Weights of a small image classifier: 4.14M parameters, 14900 steps.
Rows from block 7 of a small image classifier, named by matrix and row number. Rows with one number within an expert belong to one neuron, the router's apart. Each number is 128 + 32 x the weight over its row's rms, rounded and kept within 0 to 255. All counts start at 0. Numbers have three digits each. After the name is the row's rms in percent of the matrix's.
Before each expert's rows are labels from the 100 images, of 14976, where the router gives the expert most weight on average: "patch colour" is the nearest of a few named colours to the mean colour under the peak. Only what is clearly more common there than usual is listed. The data: stained colorectal tissue patches (NCT-CRC-HE-100K). In brackets: how many of the 100, against the usual share in percent.
# router: slot weights (model.blocks.7.mlp.router.weight, 32x160), inputs 0-159
# up: expert up (model.blocks.7.mlp.up, 16x80x160), inputs 0-159
# down: expert down (model.blocks.7.mlp.down, 16x160x80, transposed), outputs 0-159

# expert 15
patch colour: grey (66 vs 22.6)
router.30 088:114126185125136180118141120164065156144175169122105158097159132107083134111164074114149094169165122163155090131133187109109127132168165161136122166071106133149102123118167158105075128079094148213096158136096066118080126132108140171115123136138158109109155142083123162116130145095155139089111120144159122153142141116131109054145057117056145131151118131069061137136089094140051142063087194101166146152127177170137073116155115100130148086168109152131147112128159108076157165187125118
router.31 129:072131178131084113094108152072139116076182181131118142181148156121169151137086075087095116143137130157125096109133174106060146142121132116121106127078144123106103134095139131092109114122097101084136163197140124093116118105141163112106122181106164139110169129096184078173183108107087080132179134125121121082095155165111123143158117089102098126126105177082102204139142143154142138110143128123121191163112144133153171168229128085165163179138049099134154097160201088088135138143145119
up.0 102:121112114117124091095096135105042097135102126195190172123123138064166154168166183108073083117085163150077125134083162085178147167187109157085161136089151161111106117098149147121128116106069113168102151116141105113106133132161169112114083133168147226141180103094151126151162164139113130125139130149141074095126166150168153160122127130143134137100101090098118172194198074172115105117147090176137109161111145077119155137105100106079111147167135165121089143126149144178080109102137088
down.0 110:160162097129100055135117097128104056107105112101133112134120114164144075209121131107154126104160117134129140196142131113111150129102113150059155096127193201151124124164150081101139093110183134126197166074181108146155172170127129098132147155122119112178124162140100165083086146186137161182144108036106096086153083131157174127133140142092133096119181127127090171174103134152147075131161136187135122085147113103153131128076141177159099135100106160156125123145093118077087111161162113
up.1 106:129124136136154134126103152143160112178108144167128119139125151143107154102095150183142169107100146118168211132101090137121057112082091086197159139232097068099157139123038104109195155158113128139125126112159142158132096125144106156154148087113136108111116095156081109103146122115166155135089088160153149179175116073093081156110126087184153162091166135132230101099140158111156114138100086084145156098090098142144125048124136131168152122100158128120108103087125142168130091126121161
down.1 123:136084109157168186191142169167093188116089111136113158123104085147163107149148177180083094092170160176097166127140108163118097054127101165132091147142168111092069105077140142163103123122134132146110144115099162103165117113158099122096133080150086192062094104086109131127114107095141141065100136149158139108146087125167173159087116136170102141086162113171113100151137120133126109131075162103109118132148154059153104096111181157068183125128165142097191142157164140175161112135185085
up.2 068:151108089102123145196127129146132141167115114135084150146150138078109170148156162155056103082098146125064185120128121153127127164147142148180135075131124125111108133107074101104086127099083155160160108114084224042147081138167086122134139110123088167087124080129106148166143127106153125113096171133138133135141107125130080095102123106143130136100020130080135129212167138070090136134093181122121151104143120143139108090152129086104097163097169089147126151150122190154095168087095176
down.2 069:158148127058100098066174128152131109080132119106110092132132137092099103122130053101174102176120130135114101112194138078183168171133201116171160083091144095159142105155131117116149098106163159172112133098132122097140198148112127118045121154129105165191101114112145204128118113142074131132125160134092136114152185107138098084174166165074102109154132149159086152147107115117113131137198134151096121122112096165078104147152119127174056101095061121070179156129103106124104123143100104
up.3 066:202080114098144132165169111181153145192102134158120110067098111131098116171153139175152099094114107104133154178158097171149134139122120147151162133173091126171101104138138144160116134091163159132128122093108145130179125170162117156144129078137144098110112133158062189102113118123188153123052139126160127197163111091170125057126087141129199163108142093126192054120114116075077095166113133124173150086138136107104076084064155124097131108081178122133097140137105173129097123150089151
down.3 064:151171150193107116154134115156133092142193170121105114151153153163180154080056128161143135075155147130186170160080108161103092123089077175146096109164125120112131131155126104157105134094155186100159089087226189142111111101149124156140158128085194124095131104079082079114086166169132154158142124091126159167117103149118153153081086083099100127108148103069140111152103157139195099121121154111140134097192125087171097112157138155163137141079124087124098124138105099069124149115173124
up.4 069:171174118112123080156172120208091087178091073135129098064086096115086105161149146118184120131132106094092090195165104178111120136107158150086114069144123160159137152146108088090102169077156204101203099125095111101130106160116103160160153128096117074136116175118131155084109161178172153146088122075108100143129100098149188072148183153124173129122108132142152096121110128121122121145177177152176074112177148123101128139096141107149115124081128099110112127091101113098123114071108170
down.4 083:059129151103129139115189140093144099146199146124155062132134104185126065156083135091096115146148164056146115140160113114094167126099147137128113089164144120189151140137121145123106185176128097135140162138144133067126189127108129108176105134149103155173105114134106184048075117059136128152153129107109112145175108113149149086186123152062121063109135198134101134133078178146133120173152117149141129132156186168072113130169123154151115066104149123120086146158123102063119088142152114
up.5 072:163113183123205144176157113137109159134093117121114130080117084151116107135177111152132114162129129049093126186155121142147097140146142168162160109177103121202107120144109127151096132128132146140125084103089159089154131161165106151167099069146101106158096126161085161115064120143196125100042127180142115189191119073129132054133111151117196146079086116140145072160078096118084125160099157117172113140142134094114095118101175107116116127070193135113094152121091139153105121148102158
down.5 051:098104179118116148132179180082163128117168155144163101119141158103103107126124121091098113165188095131152128189137130107160226162107167106185136066174108107168166074182181147179135098131109143084077182114114140131131174133123206137134124115115145173142184070151162109128120069120100135126122135140154075131134193137165088081143095104090119115111145143095178131118163123135091134116113065122162150171105156125062119153109096094092140103128116098117174176123180124124105143175086096
up.6 097:104154157164127160129140162135122170136118142147078093145140131113127169099114112134145182114107132142122181092165081113116070140133123131204130117119108097107110126165065097110147194145065157114137114149099160126097031100086087167124096143088126059071063166156142094173137140120120149091128126146176230155151088134091099110086124097175109134103076149167163097103130175140116143095068130091147126147142159170166079138151153070188140149104127109162116112099117150156165109174103121
down.6 094:168133157124123141124103095171150101075136107115154113176099076123141080120118128149104147127190126181143151136088144126124120092133126129133155103137186118099107071106188143169113150108197141190136150072153159095208133070121129163043125118120105123095126082048100185087098144129121153155144131135105176126113147111127173133095052139119042094147209110182091145157087100079134097078132122112132126117094120092167131098129159155129157133120105071103154109125133100132165107067123137
up.7 083:153113161103145142129203103171104134169139131131087101092106106144116059119129121179179094114142090116150164155150125154147093090102152145098139111144094134188071105156118079142096135123156175136134102109149177143199133176125080133127126099113074110124088136188100202092073065192161168110084156084170139154194094115198141078121148131117128114100148118139154068132082108095108133157111163147152085075121122107124057126111171112107133089073150094130127164155087134112111096166145127
down.7 071:162130136142081123093102141136148102096094126121110200142186098094144170154197124117160153173124066208112123134124112102148110189179096063089103161104103131115135173137086125077156140118148150133102137125100044090107120129090073141011162183073131129123089122152142101121176099119091116140122162126114135129135140182079089161071098133146148146134130110169096161119165116138101165180125120143140115076108162122115125146087109120115143159176074116075123131097094122191101103149114153
up.8 076:147105134136128135205091068138059135210052071166123134110119140116106107170178172145130160117096118110089142191128118141138076097096134104115148100159134153172136159155112146107095124053158158163142128092120138098167144184146147122163187081139128116146096147128088108047090165130189153121076123121076123140160093093163170152121078139140223101129114065151137069143142141127106123137123127149106102092133085127084132126072155151102115121106195130110102121124091113174117130133139095
down.8 065:103088059138130133113170112114155095131125116127181146091077163087085153128101205058121126094125142098151101171133115103125143130133095199104129142087183086127220111123192108106159157138179179110151123120081148119110127094185165098113126130185169180114204100094150105149135172143142084156155107145149131123062129168099130104146100139138124081130160095072146145135110149099165157102143147088136176052129096163127191120135118177097123146158152126094127128178144139123129118080103179

# expert 12
patch colour: pink (100 vs 39.9)
router.24 084:091096182123133211099131163115128194116168169105081148191157172072125158100101110174080140194146148155134156090102142157130094105101141180131064149114068145095080129138142156078132096107111161090035150187138120170087104085124140159118146082123100153110117121105094149120104136150150098130116101162149114162158158109157146154122120140158125140138116108098124059204136099132128150118104117096089174109075095135106094105185104106115174086128151107127161112078136092151145166184178101
router.25 106:111114104189118142152132195110124165089157147116130162168099173153161151113115113138080081161121121160134188076134142125108131093095082180095063144117111060103134122155111150157138081153123080116055145150100093168086074123115167121082151107115151146086157079147106121169152109099063102096183081143175095166127126158102159147096137096138081127157135152155137117154173148127142110127094142090071146154132109119172144085167119087085150145139181157071150089138116143163204195151174130
up.0 082:110120144096125087061162130158108083111099127182115058136106131135109052166160117108154109193107135077183103158099158142106169140155179108105202109057143225185091141124173111114081145126111145127174135138109095114161142147126119119156111141194118133193157141126139160063110165140133093134111158092098126065154146123144154097148134157098167103100121164157061154132131132128096105125171112205158122169137108131102152169136134129137108106110075103163076150128125120124071071108112143
down.0 092:192118196135103090139109060145110144081129153176095114151135137170067134136161128096185139131119061133104137147147071174094123101135102173060115125118119147148085125108129083133169109132129089109086099079180124101151091123124144129116185157092118092136123192152125128142178089068093112121158150145154133150101086147128156106120059099082133180066135104190107115088157137053144138135135181169086095133160148079180134135091137106116057153106097101154161141102159158150156147168105119
up.1 094:155127122103127111141110107161110084086073114102141121102119089059089091150173139088131116156174121147125082116087156095158185186160153091089188128020131177168125103151159177146071146079120139165125134113106076118118176111113135117138095142228103119150151155079164173103129090114128104184127152125086121102167175139166156130138169200096190111136138136112080180132119146138122151108169188160130105114103102140119086130090085154117093148151107103105144144103149130128091139113080103
down.1 084:139111130117093145104131155118110162160129114086119110071182176125164081098160062116133151097178123128148125110197175174103163172086199067148160118130114156145116115188114124068163107080088151114083130180152043115093143153090073095136149150109144148119100121157149156099122074145148210116146133100180093163146118121116106164091154121168141096114109106135146106103098125157124120182123095163141113127102168143111137145129118122127158054123068114075194136186144154092132124181180136
up.2 092:192173055139173112219142143184125130115091117115119128139092079140105125164138175121139152108146115116044186197109082132093111123106090189133165079182174083143154143131112108164144192103188142134150096052127152140147131131124105167139126091109144134126084118122062124155172150167148114155118109113116186097086103090154143126140173111124127168099146135168161115090121138092164126094113136092143078143180095110128118102062160140106124123145142132146076092111074144190135127091089124
down.2 091:129120138141143176109076096175136143118173121040114179150141106119098178122133165127116133129096114209138115107133121145117115136098115075092058119155100123078100165094111214180110127091143104134130101083161094065074129111103076139130129140169134158131088150152154120150167134114170138147102125156063172140099154104080135169112121162179152144083100067155080114138148076105134191138100147104135094082125117168135100105163098128160127140155166122093181100109161197165178126099170171
up.3 086:102123178128157182109154148144086134149105139114091136093162134101139125108179051125089126166133128088147126121164123139230149133116120120184117139107088127120084092124157125143120081102137166142104107178085115115129183123176068104192105065146068179138077110081097119135111119100191140121039166131087167120117164073150073136136117149101136118113121125071113113218088141133090163133131156126140169110105164153031097130147162135154115113091164122139148142147168122131089139122119126
down.3 099:088137113107196130100148158115127074187105129151078107134149144069104143125102137139110107131136158118148121156150154143128087188071126140167126088173103076125148197150080136084136069059110124112171154158145110169122125213148177133170081093154186149106093091102098143106116128104185124159053060132087131148152138077110105131110129131102163090115133149054145129167151132129163099172153101134151179129144165127122086114156192152146197111087181108129132073113148139097139143148122133
up.4 088:144165137095082104152128097137140105143137104159110054137171092123101075141152100125143087141099133076122069158163140131136115142133216144134137130106190182195119080113133106128104156116131141127164133120117187069148132136146126126171136132138078067165120195094123166134110170132135093103137156101103152096130106138162149093151124148102155103081085145111096160108119137102094109083187139177172115120158161128093121179146125145162074086120108059173048192132097093089086072106061121
down.4 076:162166125103121057143148071112143106092055123124072041153150142138122100147129171112131139110091116111078152185143066162084158117140115146077135112148131130210186106045143074120134168112179134121124096131144107107147110141138135099102162121103079129184112134162103131098156134122088093205128146126113136085111111136176180159125157100086134140090130128144078169125163191096172155116135175175076107138121175133104166173117103134184111112138098110120100134147091123154074177125086113
up.5 104:118162107051098108143174123132093085115105124172149082122118135135106053149159083066123084155145079108127080119136135089153138145126177145119137105067207149153105126152142107136124151160079108098120115143140177090103172120124123110161121167163086092165136202103147166153137148147088101116159169106110154080113125147143167107168164166084107050123102127141079163126075148131088113143188145180128096128154109163085115186143167143155057095174093128208125170138125103122141106090119111
down.5 096:171137119132148050177132106137164131135063142131115032144121144145145096159129209163062156084097134090107178141141093185075136139097134128128160107165127131201174073118125090117139199099197161173167100144131124140161101154139144079189147067101098123105131114096053122083136126091173129153137148114124100115142095079160186130119155092103142156119110121137084141134164128134128153092116154158110122099168188126130149127091166183148091102098149119093116171172119114138105101142128139
up.6 107:126141201102144102092105120102101124127070163180194093089123127131128075136174127089155111160128092116078098126142168126126143150139191157112174075130124201178107122146154108123145146110086135161160140106115115131102140185112173099147092137125063162176143191140132137082138154153141120108106149115107131104181054126166138084169178113107155170042116110144163138103114083158145131141124083161185117130096138076113083178122120114119109043137109099123087144111121114086120054114082099
down.6 100:138091143163153116187118130156110106105111109043110158117096117149129113178165180147106089110151148135062135181142130124108105130117116130078124091174109144148111088067137115163084143077218187155181121064136131154141108176173177173127148089147133103133127121091071131088065082153182175137110144147133099156147083074142146111093131148117151148131143072134121135124153169106110128051130184146132134094190088070157108110050150176098145117114152150111125123127145152142090103159136110
up.7 120:130086192146071171146055100061133141099169137141149146127153133160185120099143104149137113112137104159092147063144100129107132086205135122098157120112086169131081081111178167154146146176110114115072153133138114131109100119092131152088156190110120102122109111117149167139147114125069138072184171156173125129136098196181121165060082121149088162092108062173101103075157109159115123107119121143130088126107174095153124144162121094101147129166076088181137160110132100171128107117117062
down.7 109:111122090144110203102129099149126150117194132083142158118144157153091195132121118137125130129087119179173074082144132110142124133140090120106035148143125126096132171090141184151130141164096076136116126130112144044085135081107132116114121178136147194117142135134165088184175151096109083093172160151148148109113137146056117171116098187152096117090062063171115148087104085098119172162135136112119121117118139160113161154161104102107125156169092147087143150108171181155183095101181161
up.8 084:063116117070155135122186125135107111126105113155128105096154163097106125132148109108110113158168148068151074129172163116173200125126170112171125090094154116161131082130149152139125113135108122173159135152065129074137221149130116092166126103135058146122065130098117145134073140087175129126075146106103135089163192092148092113158177154070128138066117110099090149176088124144058134096147147129138158109117181169043112121153162133130088094087130088134136147140118087110127148092065131
down.8 086:070186115101178079156132157113086098174090118154093112129142117102110143166108132135148127128144141167158181136130143147141055148080081140158108116135158114113127196155059097063108064075110142134174152147126096148102101196163128070177070067126169143128087112155078101145108152128148121157059078093080180123162091102105084131087126085084153080117117179081107118176167138117161074153138125116168167104169144131135111147150185134127120126122174113129134091159115096154118143139129135

# expert 7
patch colour: pink (94 vs 39.9)
router.14 085:195100146145152122179126111117123119096122123098127131157106138128118107207145112101039085106124119151061125139127138122181182127180159155070088065082170146127085143127151135141106119124149089141138125053109142068161092116127161176095151124142156157165109095090112168110135096145121101172070111140136148122077140122134175117150107167131160141136137122164070114191172156084107150097145168212118103155147148145156169072108139094065146216082162120131145114113110158131116134117079092
router.15 082:175106124101135116093152117203148153156128173183136122073104113125087110143175148125126098133116099106117092157135126089138119117134115129145097074090159118145106102146156170119146171137141101125125155101064108139077141153033136190133081168102152167083111172115152142119168079098083082063091082106165132090122165117170158064185129204130143146084096085162125130163116095125078154145131125121106086168133122159110136162089101072092133142151123111108153112187179165106186144127107059
up.0 113:119104161065103097124147123141160119178093118161042049154168127122085159113106119129096141165102176096134169134140173109145141142155148053158171091132122171144085108057089112127084168165089133127164113138124173101148123101104141137182132095185058131135115148112165112166146098094119113128124167121124121102148131082094073118159123121166133149096084149130152150145173132140165138122150115147084164207086151121083140144143097083175088126136125042048169131074127152141091103105109119
down.0 106:145129115093181106147156078133083118132095078172125122120124090083138137127165163174193123109202074133153157077114170053185170149139186091161168091084106109099135112121111109110122104139070101125125139155138152108136166121113132132131087069136109117179098124162150123165154097129160181213064156157123143118122155105162066097144163121124186128149147108087100150160179111103140136161159129132138167146131110140084084079067126091093103182135160104116136157113106107147047129151102094
up.1 068:095196114175121140106153154160100137158140183131135145091145123116136149062092139159185150124157128160178116130125102100080084115072155096169119149157097099103151164194113189123146142121144174084106141159145127181073140121109118117116143161114146098075075126138107096116097171160162142102124115094130155208174097109108119169111142097156102134200106182096179089087105105163151149121143127054121130109085145155153064140143126166152164074158114155081135117045119076117151147139182147
down.1 049:085133143150074088226147127154151108116162168158143119129055185187147062151128152159119129105107166071122115124095150134091103116117102120068129096137162148160095085060106163184121217143172169190143154090139144135157080090120147171144133136109165103108121091104106142089113107110155158060123117139125159108101133100175137136116158175165106158086102050177115098110170130144155154062082121132147145116158165136161122109147133127166136144128147102214120126158144121122137106114132100
up.2 082:065075153129109175096119177146162173142141185094171081111151132110139141084095093122165130122157185122192103093177118091089097153083149110168087189122112120091161130153124159119108179136122169121081179211138133142066144129151160102155117110107133106116102158149121138103089139077140138109151201123101116148207114113110136130150073093086119110171078149102111110097095124141125152125120116104113151095139092166089101153188102140166175066133097140080159151144156085122143166191171093
down.2 074:164139111067142101124130094113111128183079129207155074101066138122080116138123148085153105092088108080167104124107163088094161117159107168161129080134150121129160167149124097120200166195079141123141085111118111110135186167126176155181094157131139119179135132125151106137162137154147073102105105126125133124115146079119121085190178160154149099052141095131136131122077079114164117136119113141149135148106177146139116112094151065122086165135149146160120180064139176167120140059060152
up.3 094:112090159102138119129150130160089123154062144158056067156181117106122178126144099124106122167131137110113125113198108104134136138127144067133105137138107148079087166097027117083075128089080144114120097166102108102112089148151141120227107090134105106112071180146135068141147082110136153117109178116109150161155120087148136103172123118153157182101086142125153090154168133151137182165155143127098127162148144132047094143148156082206124126108141098090186093096152135164120159147124115
down.3 094:101152173117115119104139107166148143139108103125105105177144063117114104111146107128154085166115106139127135105176145081106146191169182049195125118117106129116128174150106190102098148164110090158103131138148087081136153139080147139195121144134116081169056151128089158115124137145164140166116174122098134133192150079135125062156095140108138158119085087160098137166111095116100167158175118164130123130119129207063084122143143105184140119095145059081192145059129133126077104133087134
up.4 065:046110133164123135100136175150114162138116114141115083140146120112109112089130157156170086115125172078126064102168098104101091114144122148174061193114110114094127136162079195184130181128109160107103109221087156133097142138118155149169128129134109109075145160098125123123140186172159128149093116110128178125176103117172118097172088139104113152176111167133147110120073083142157168123145106116146151140129156112097056182176146174173139084216101114130130138068148100130114184113137147
down.4 060:118121142161075133153095107151083106090131096172115149131127097163158102174145188103152092136164112085127146107153134138109120153123172128070164116151123160106122122098101114115103098126139136189151169117166155086120124189151126123134085115090089074160102137080119205090110139130171183133154149105085103171157090057188212165161126108116062160103148079180120136118076089153200141144153123138114127121185163153132083095097141089183150105113210104122114101114093104097114084134146140
up.5 103:153146088172138121144142128110074113110126128133173147041128111180159080126129178083141145087119102153123143103107113132126106119146150126101123115133130178169084098195152133134151135173123171097117118097121115212130104121077095178073125255148079098159091147156161150087120144194117136131152104172152151143138100148147162130079166143159118114136156103190175113090121168162166099138119111151141065124126134153232077117122096125108131125117090164157143120098095137116173079131114104
down.5 095:117116151134093182097165145116163119082163190168134160148192133157167123157111081157105127119082171177152161110136126150141150125131140145075158148144142095125139080078193117125068101111173157150142139181083155117165117065173168115071090105088094153113173069086080129154122144120072131112186143147160136086128137143140165148107095107069055153134161094150128162135103128106142084098127099137127179122115112185104155175191152154131158153085089108141090126195142099119103095121167089
up.6 131:136117137087109106127129096130156113170123116152055121166199130114116165115096100181097164134095148136171217114130190100162114134144128104131166103114131148124133105048118103154108132150015121166139109110125204109149140096119103144120130111159064126131150104107161123196126105125103114139120131171112156084123131110119000142115147106133117155091101144104155164145179134125184120134158122146120175186082154128119148133140133079131081154149119054119157168107118145105091120095091097
down.6 127:152118107053157073164130088143080104125084095139115160106129111084138157136144161139186156166205080141135175125136154094176131159127191115088181119090104149108102114096099078078149051119093117121092101164137130168131119161135136142132078055146122131170113133138154090166163066122136216154085177161133134133091125093156082120145170107122180139152124118095117148148182148100168156200148158158123155150142126128124117089079117084103098186137137079112142103114121118138063145147116103
up.7 093:085179111115133119114162134134124166120118093147081096155159116131112112115121127159183097131147139090113110087196119148101117136108152181144068161131130100126134133138041153154130184137073139101109133202099154123093129138111100114157151185131128054116138163126149114172149200186105137098140117127122149131165070144141130135160116111109098151121075125143128111106109132148116140119112102113125095120147159124081030171148137106218137083186034142179111144121123084155138227117162097
down.7 093:127161117164099115175112177079093108114129185128186044128081161098175125115091110129125125092154146117075119120082099190102082101055138099132142118141128163168154118197124154135113184106191132121106134154145109153094089123106101093134178152087181122095118172090122133063087106094095138100171130053123087161178121143111170137089109112132099075158127178134104158105099160155101150071152151143120110101185119138124125157146159169183137089088071140118130110155124086119164154140174146
up.8 095:135147124158122101160141107118120114093120126124151138093124073192148073145101183085154136095155084160125124114120106146098117129141138121087131120131131169160104121171163150108127143145151177095139149112133073177151105127089106159075141255142094068161102163162158157073114137175119161145158088146122127140148107145157183090080123160139125119154163135191160102067103165136150121145123132142148073112149133148200041111110094122118128123107068134159169126102092127082141125161117120
down.8 097:126111193132102174079152174124150117103177175137140142161178111174190121139078077164075131107085175161136152135121125163150140133122155129099129142150140104148120082105197130119080088104202158143161133146123153132135129067147147136065093100107092126135161079088050154127095136091100125118178133122144125115136122117149174098099098093098044141146150116145154149157082137142117062086126082156149162107123125174118124165199164181158156130076097108158092121143167098106120079109171077

# expert 6
patch colour: grey (73 vs 22.6)
router.12 106:117087119152121182144140163115105160071118145148186142077152116163140103154116073101085071148155156150120085070146118082170179095143164159106118124045122144185166095135161190177103123146138131133043171148136122089104132124118191155080094121206081139106168091092161187103104144102076108115137156165136121145159136141165163115126131166084071112128116152157096145137109128106100136094112151160162074192116124110115108142118129172108109141116132153176162186146111110101153137162107064
router.13 104:113114178132156137064104148119094153093100152150118108183141084111094175106132077106115063098124111137155105104131133103141155162155118174160119147099163138086113153170118158145075152154059182107142087116096146083100118100128152172154103147146128085097157163119145139158117179161107109124106093155088148104123120105106127045190062119088159133130051128099113137162089123139159181066149096119151170151116175192113079163191106117153086156161107107178097161061150140117117140079097161
up.0 093:121140180137168105195136133153124114164119136141101147120130131141176129167154125121179191140083117135103158194158065193078078148106115108128130080141065135146077161141101115096133117082183145103117127158158078106150118190150130034133154128087152144175070145140072097112148123139178118091099097099110111184164039124175123154079135062149158126144142109130150053125157198145139117135103118131148133112158146117128136146126152118143157093077129144124115051115140145126114105174165118
down.0 075:122118078137177141082121107222112164091097073078061072097157101106116145094160159167139128098125116167110158136170113151132159142165141138153110115119095130123102090098120120147169182091077103077130051133092113122067148115125077151153080120160148123117175177158133076154126165146146108115116130118156130100120106157104176178143122134161143187102114120181176140115156115157158158145081153150109087134141108118148170129106102138123107112165103132029136157074140191074072090125124179
up.1 086:147130169130161044121135122142108158066120145188163134120060100130098133069093188116063125095144097151147150097080140107109143206174076152120171131117140100084183154133146131135172172149083161112142125076118131124114112118105143202107052130123171143105105142132132133136121136204098121131104113173161153138104142143116157067158132122124135141121134152135157150158148130122161143146097104095210120181133142186127069101109079104087137145122168125141113138059099200154098178125087139
down.1 092:191184161180150119099102130169125135148149117164138134116052099143128114142186147098158103135142075065170088131086106102112117128154099137128074133129192104093118159182157115134172136156125082079108155101139093121100204142107103149109076183078140102109127108141125103102155128156146103170103141157127216126099133125109125112189140177123154127104208076118123103102040063118092109153150120128139091102088111121179070104118157141092144160132159166148117132115140115102190077129117150
up.2 114:104102124155130237167126151131151126214136174106108152112095190079154176130138094105180155129086128128173114164139122132153107081068142068176127121139110131110087131183073165137116084108180152171123130129119112130110140144186119078155147129122120124120109119117089075079085133110213135099116175122095145168128132106112073194104121132172131103152112102078119089087087143125099143128136127104107167046105083124139172140151163163145129107093122164112125118144154105113187067145171116
down.2 131:088113139110133158139117141125134147183088194130113083118144130126156154061100109110139170112099141120099181136184179145093118152086172116244122134156092162136086124136085095077135137117155136133106106128119124148075104172157118062225113117082183088148109185126082145143114132120131163065129164137106102125136100088159158169134157080093107172100073113134117097108128135176111161115124104187136100107139095107155146185167149180192097082098101135102146104129125144112101093158165112
up.3 096:110116162137189234144143177148095158203099162142119153091122194124160159123177109111150172145092141114163128143171123154147083096079127096162111111151097136116096127216074121096139095103134169150119104140106094136091171189164104071141132120109122115123088126150078091118084143103186146077116146160123159159152100090122092156124154106166137108111118113053125074095093158152102127127115087101177150043127116108115146134149131174136121088067164174113129115140134130111179082149135122
down.3 084:104103103093157116145090119087087124135067159154094127121173145120168124083136131121125183102140133137097197190177155137092107167092115103210149111151110178146057137131067128073141114086111119111115046128150111150096128204165116063198170105128195095126099189132100119151122103136138169095108148094108120143150115106170162173084126128098122169127068119140087107115156148148126139097108117155135101145130112114171143161143130209166115116101114113104148113134126132127049114159163072
up.4 103:106139072154101199137156159160123137184156145070070124120153160094113179109087089110180135092086141128150098128157121126119105067061149079209105106133136139122084072137066164122096143146143148095175090130128142112128144133136110086156177150118153109100112153108137075150079127143130127097152183113080126114100132095099084195113155133157084123128083142128139115096116138150147174111130120111058155091108094128135168149201133159157137090124075157152122130152172083116225075108162128
down.4 100:131128122075105129124098121135151158120127148145157080090138074155098124070106090075135127118102094165097149117162167095086159144150161101182150103118126161159127126139130149096177208189131100114081111120131118105105099097102159091105084206097139095148132173165155181158190093116038150086171174138157108131108138152151142116159167108108069134099112096210184139067119125130097117124141130140123057139142080145182130200147133138155100092143064111105128130146139174105121089151115117
up.5 134:156101068178112204151147131121151172136148120115130196112116106123161180100135141184100179127105131174102169084128071127151086105136108100120060180152117115090179109139138158124144129107130128146067113120121109153101064091107116161076104129135136129041100090110139148154155075113118143093150166165155164159095131127112121227082133152170101140132146125124133124081166145133094125155057155076069102112160125144150122104119145129083168162157168180108129129152091160185192151139160140
down.5 135:058052087121135194146144178157131181146120139161108161114120159099107167106175136141117095126098157169138060116172122119159146078144095091175095145131124119097120159127099187117130147115120119133083144178028080085108107107151161120091138125138148154061130155099143111172183078081145130051137167170137120131112175128070105135122128161151139152118049107125106147093140129106092163150111144104073155120119159139077149123146137135068156139169142152090169138175156149151160178108156094
up.6 094:142108130109138061117114135141115159098130155188170121114075101103106161058099160155083131094137105150173143102093144114111145198151080128155166131113144105081198130108142145135156190147083173142133100087120165118103106103124146210108074163106167125084095128120149108152113122193092132135105085163150153130095151139088104070160120127125136156115117142116159151132152118111169142118121091098203155177100137182151075108137071079126110154138121097151131129059106213154098163109057176
down.6 099:180189142159147139087137141153073114144147117162141130142071100115118116113178139096143107117139081068142093122107113091075110116116102136167093122153213121098105159199151088119200145186096104097121144082123080105084205105118126121125076205074136115112113100147117127129154137127141119163133114153109227115121121155109091110185114174138148117092198092144128104085032091095119114169155128112148115113089121131164092133097165134094158153148152155157119139143108121116184093121150141
up.7 108:156144142110209091117181160151123143097068119161103102132077090144071151180118137096100114100097146083068135153165071122105176159130132173121110036157158123131102113115078096114114182140106131098175094120112155102119117180155176170151052092113124141140109144133086122128140140158161104139068082142103168125154105075125170074173165131117174164114124135157132124157115111084101158127136116140183132179200146149082077114138175128159137149086142119150129097087144177113122147111085180
down.7 106:175126164085145095107098098090103141079126117154103205105107182134144137117151159140165142137150042165127110099114111111115156183180161095063098115100123171122114195136110130109140114141098105071055126143154048157110161188090118061120158140143160086186077142133127084141176104154148162150073181142119146159114105148137160132150151122101152158070126082153095106122160109150134153169153077133135116121137122162113071117111088076119128152171142140178125123080128102160116076128153183
up.8 109:116150158167123176158100150141069151181108093142069091146142152114127177168128079106126112138079188122133113142194106121141122102100167117161092107137108181147043078092092178113075128067143171112151089133094164106102105124186121112151163090155104101160082183092102127133044150146168116130091140118087100130174086074114104162122147117123159126132081159155130126144115203181139156112160102160141146147140165130084141128187118184183157127080149130088155139093140113134097098117121093
down.8 110:185154117161072113161050069154141146064084113120139102143087043123118121115152132087156111114109070159090080088100144079127118144163163060127157137097160196140110133150133146117121179150152122102129132117141083116130105099097101124144118164119127118135128172098185187136096148188133145141147171127096151112164133097129177114125133183139105121156141129184147155127104082114108163148238164163073072096121086139177106108112131135138092119198102089084129142102098128155140101114146173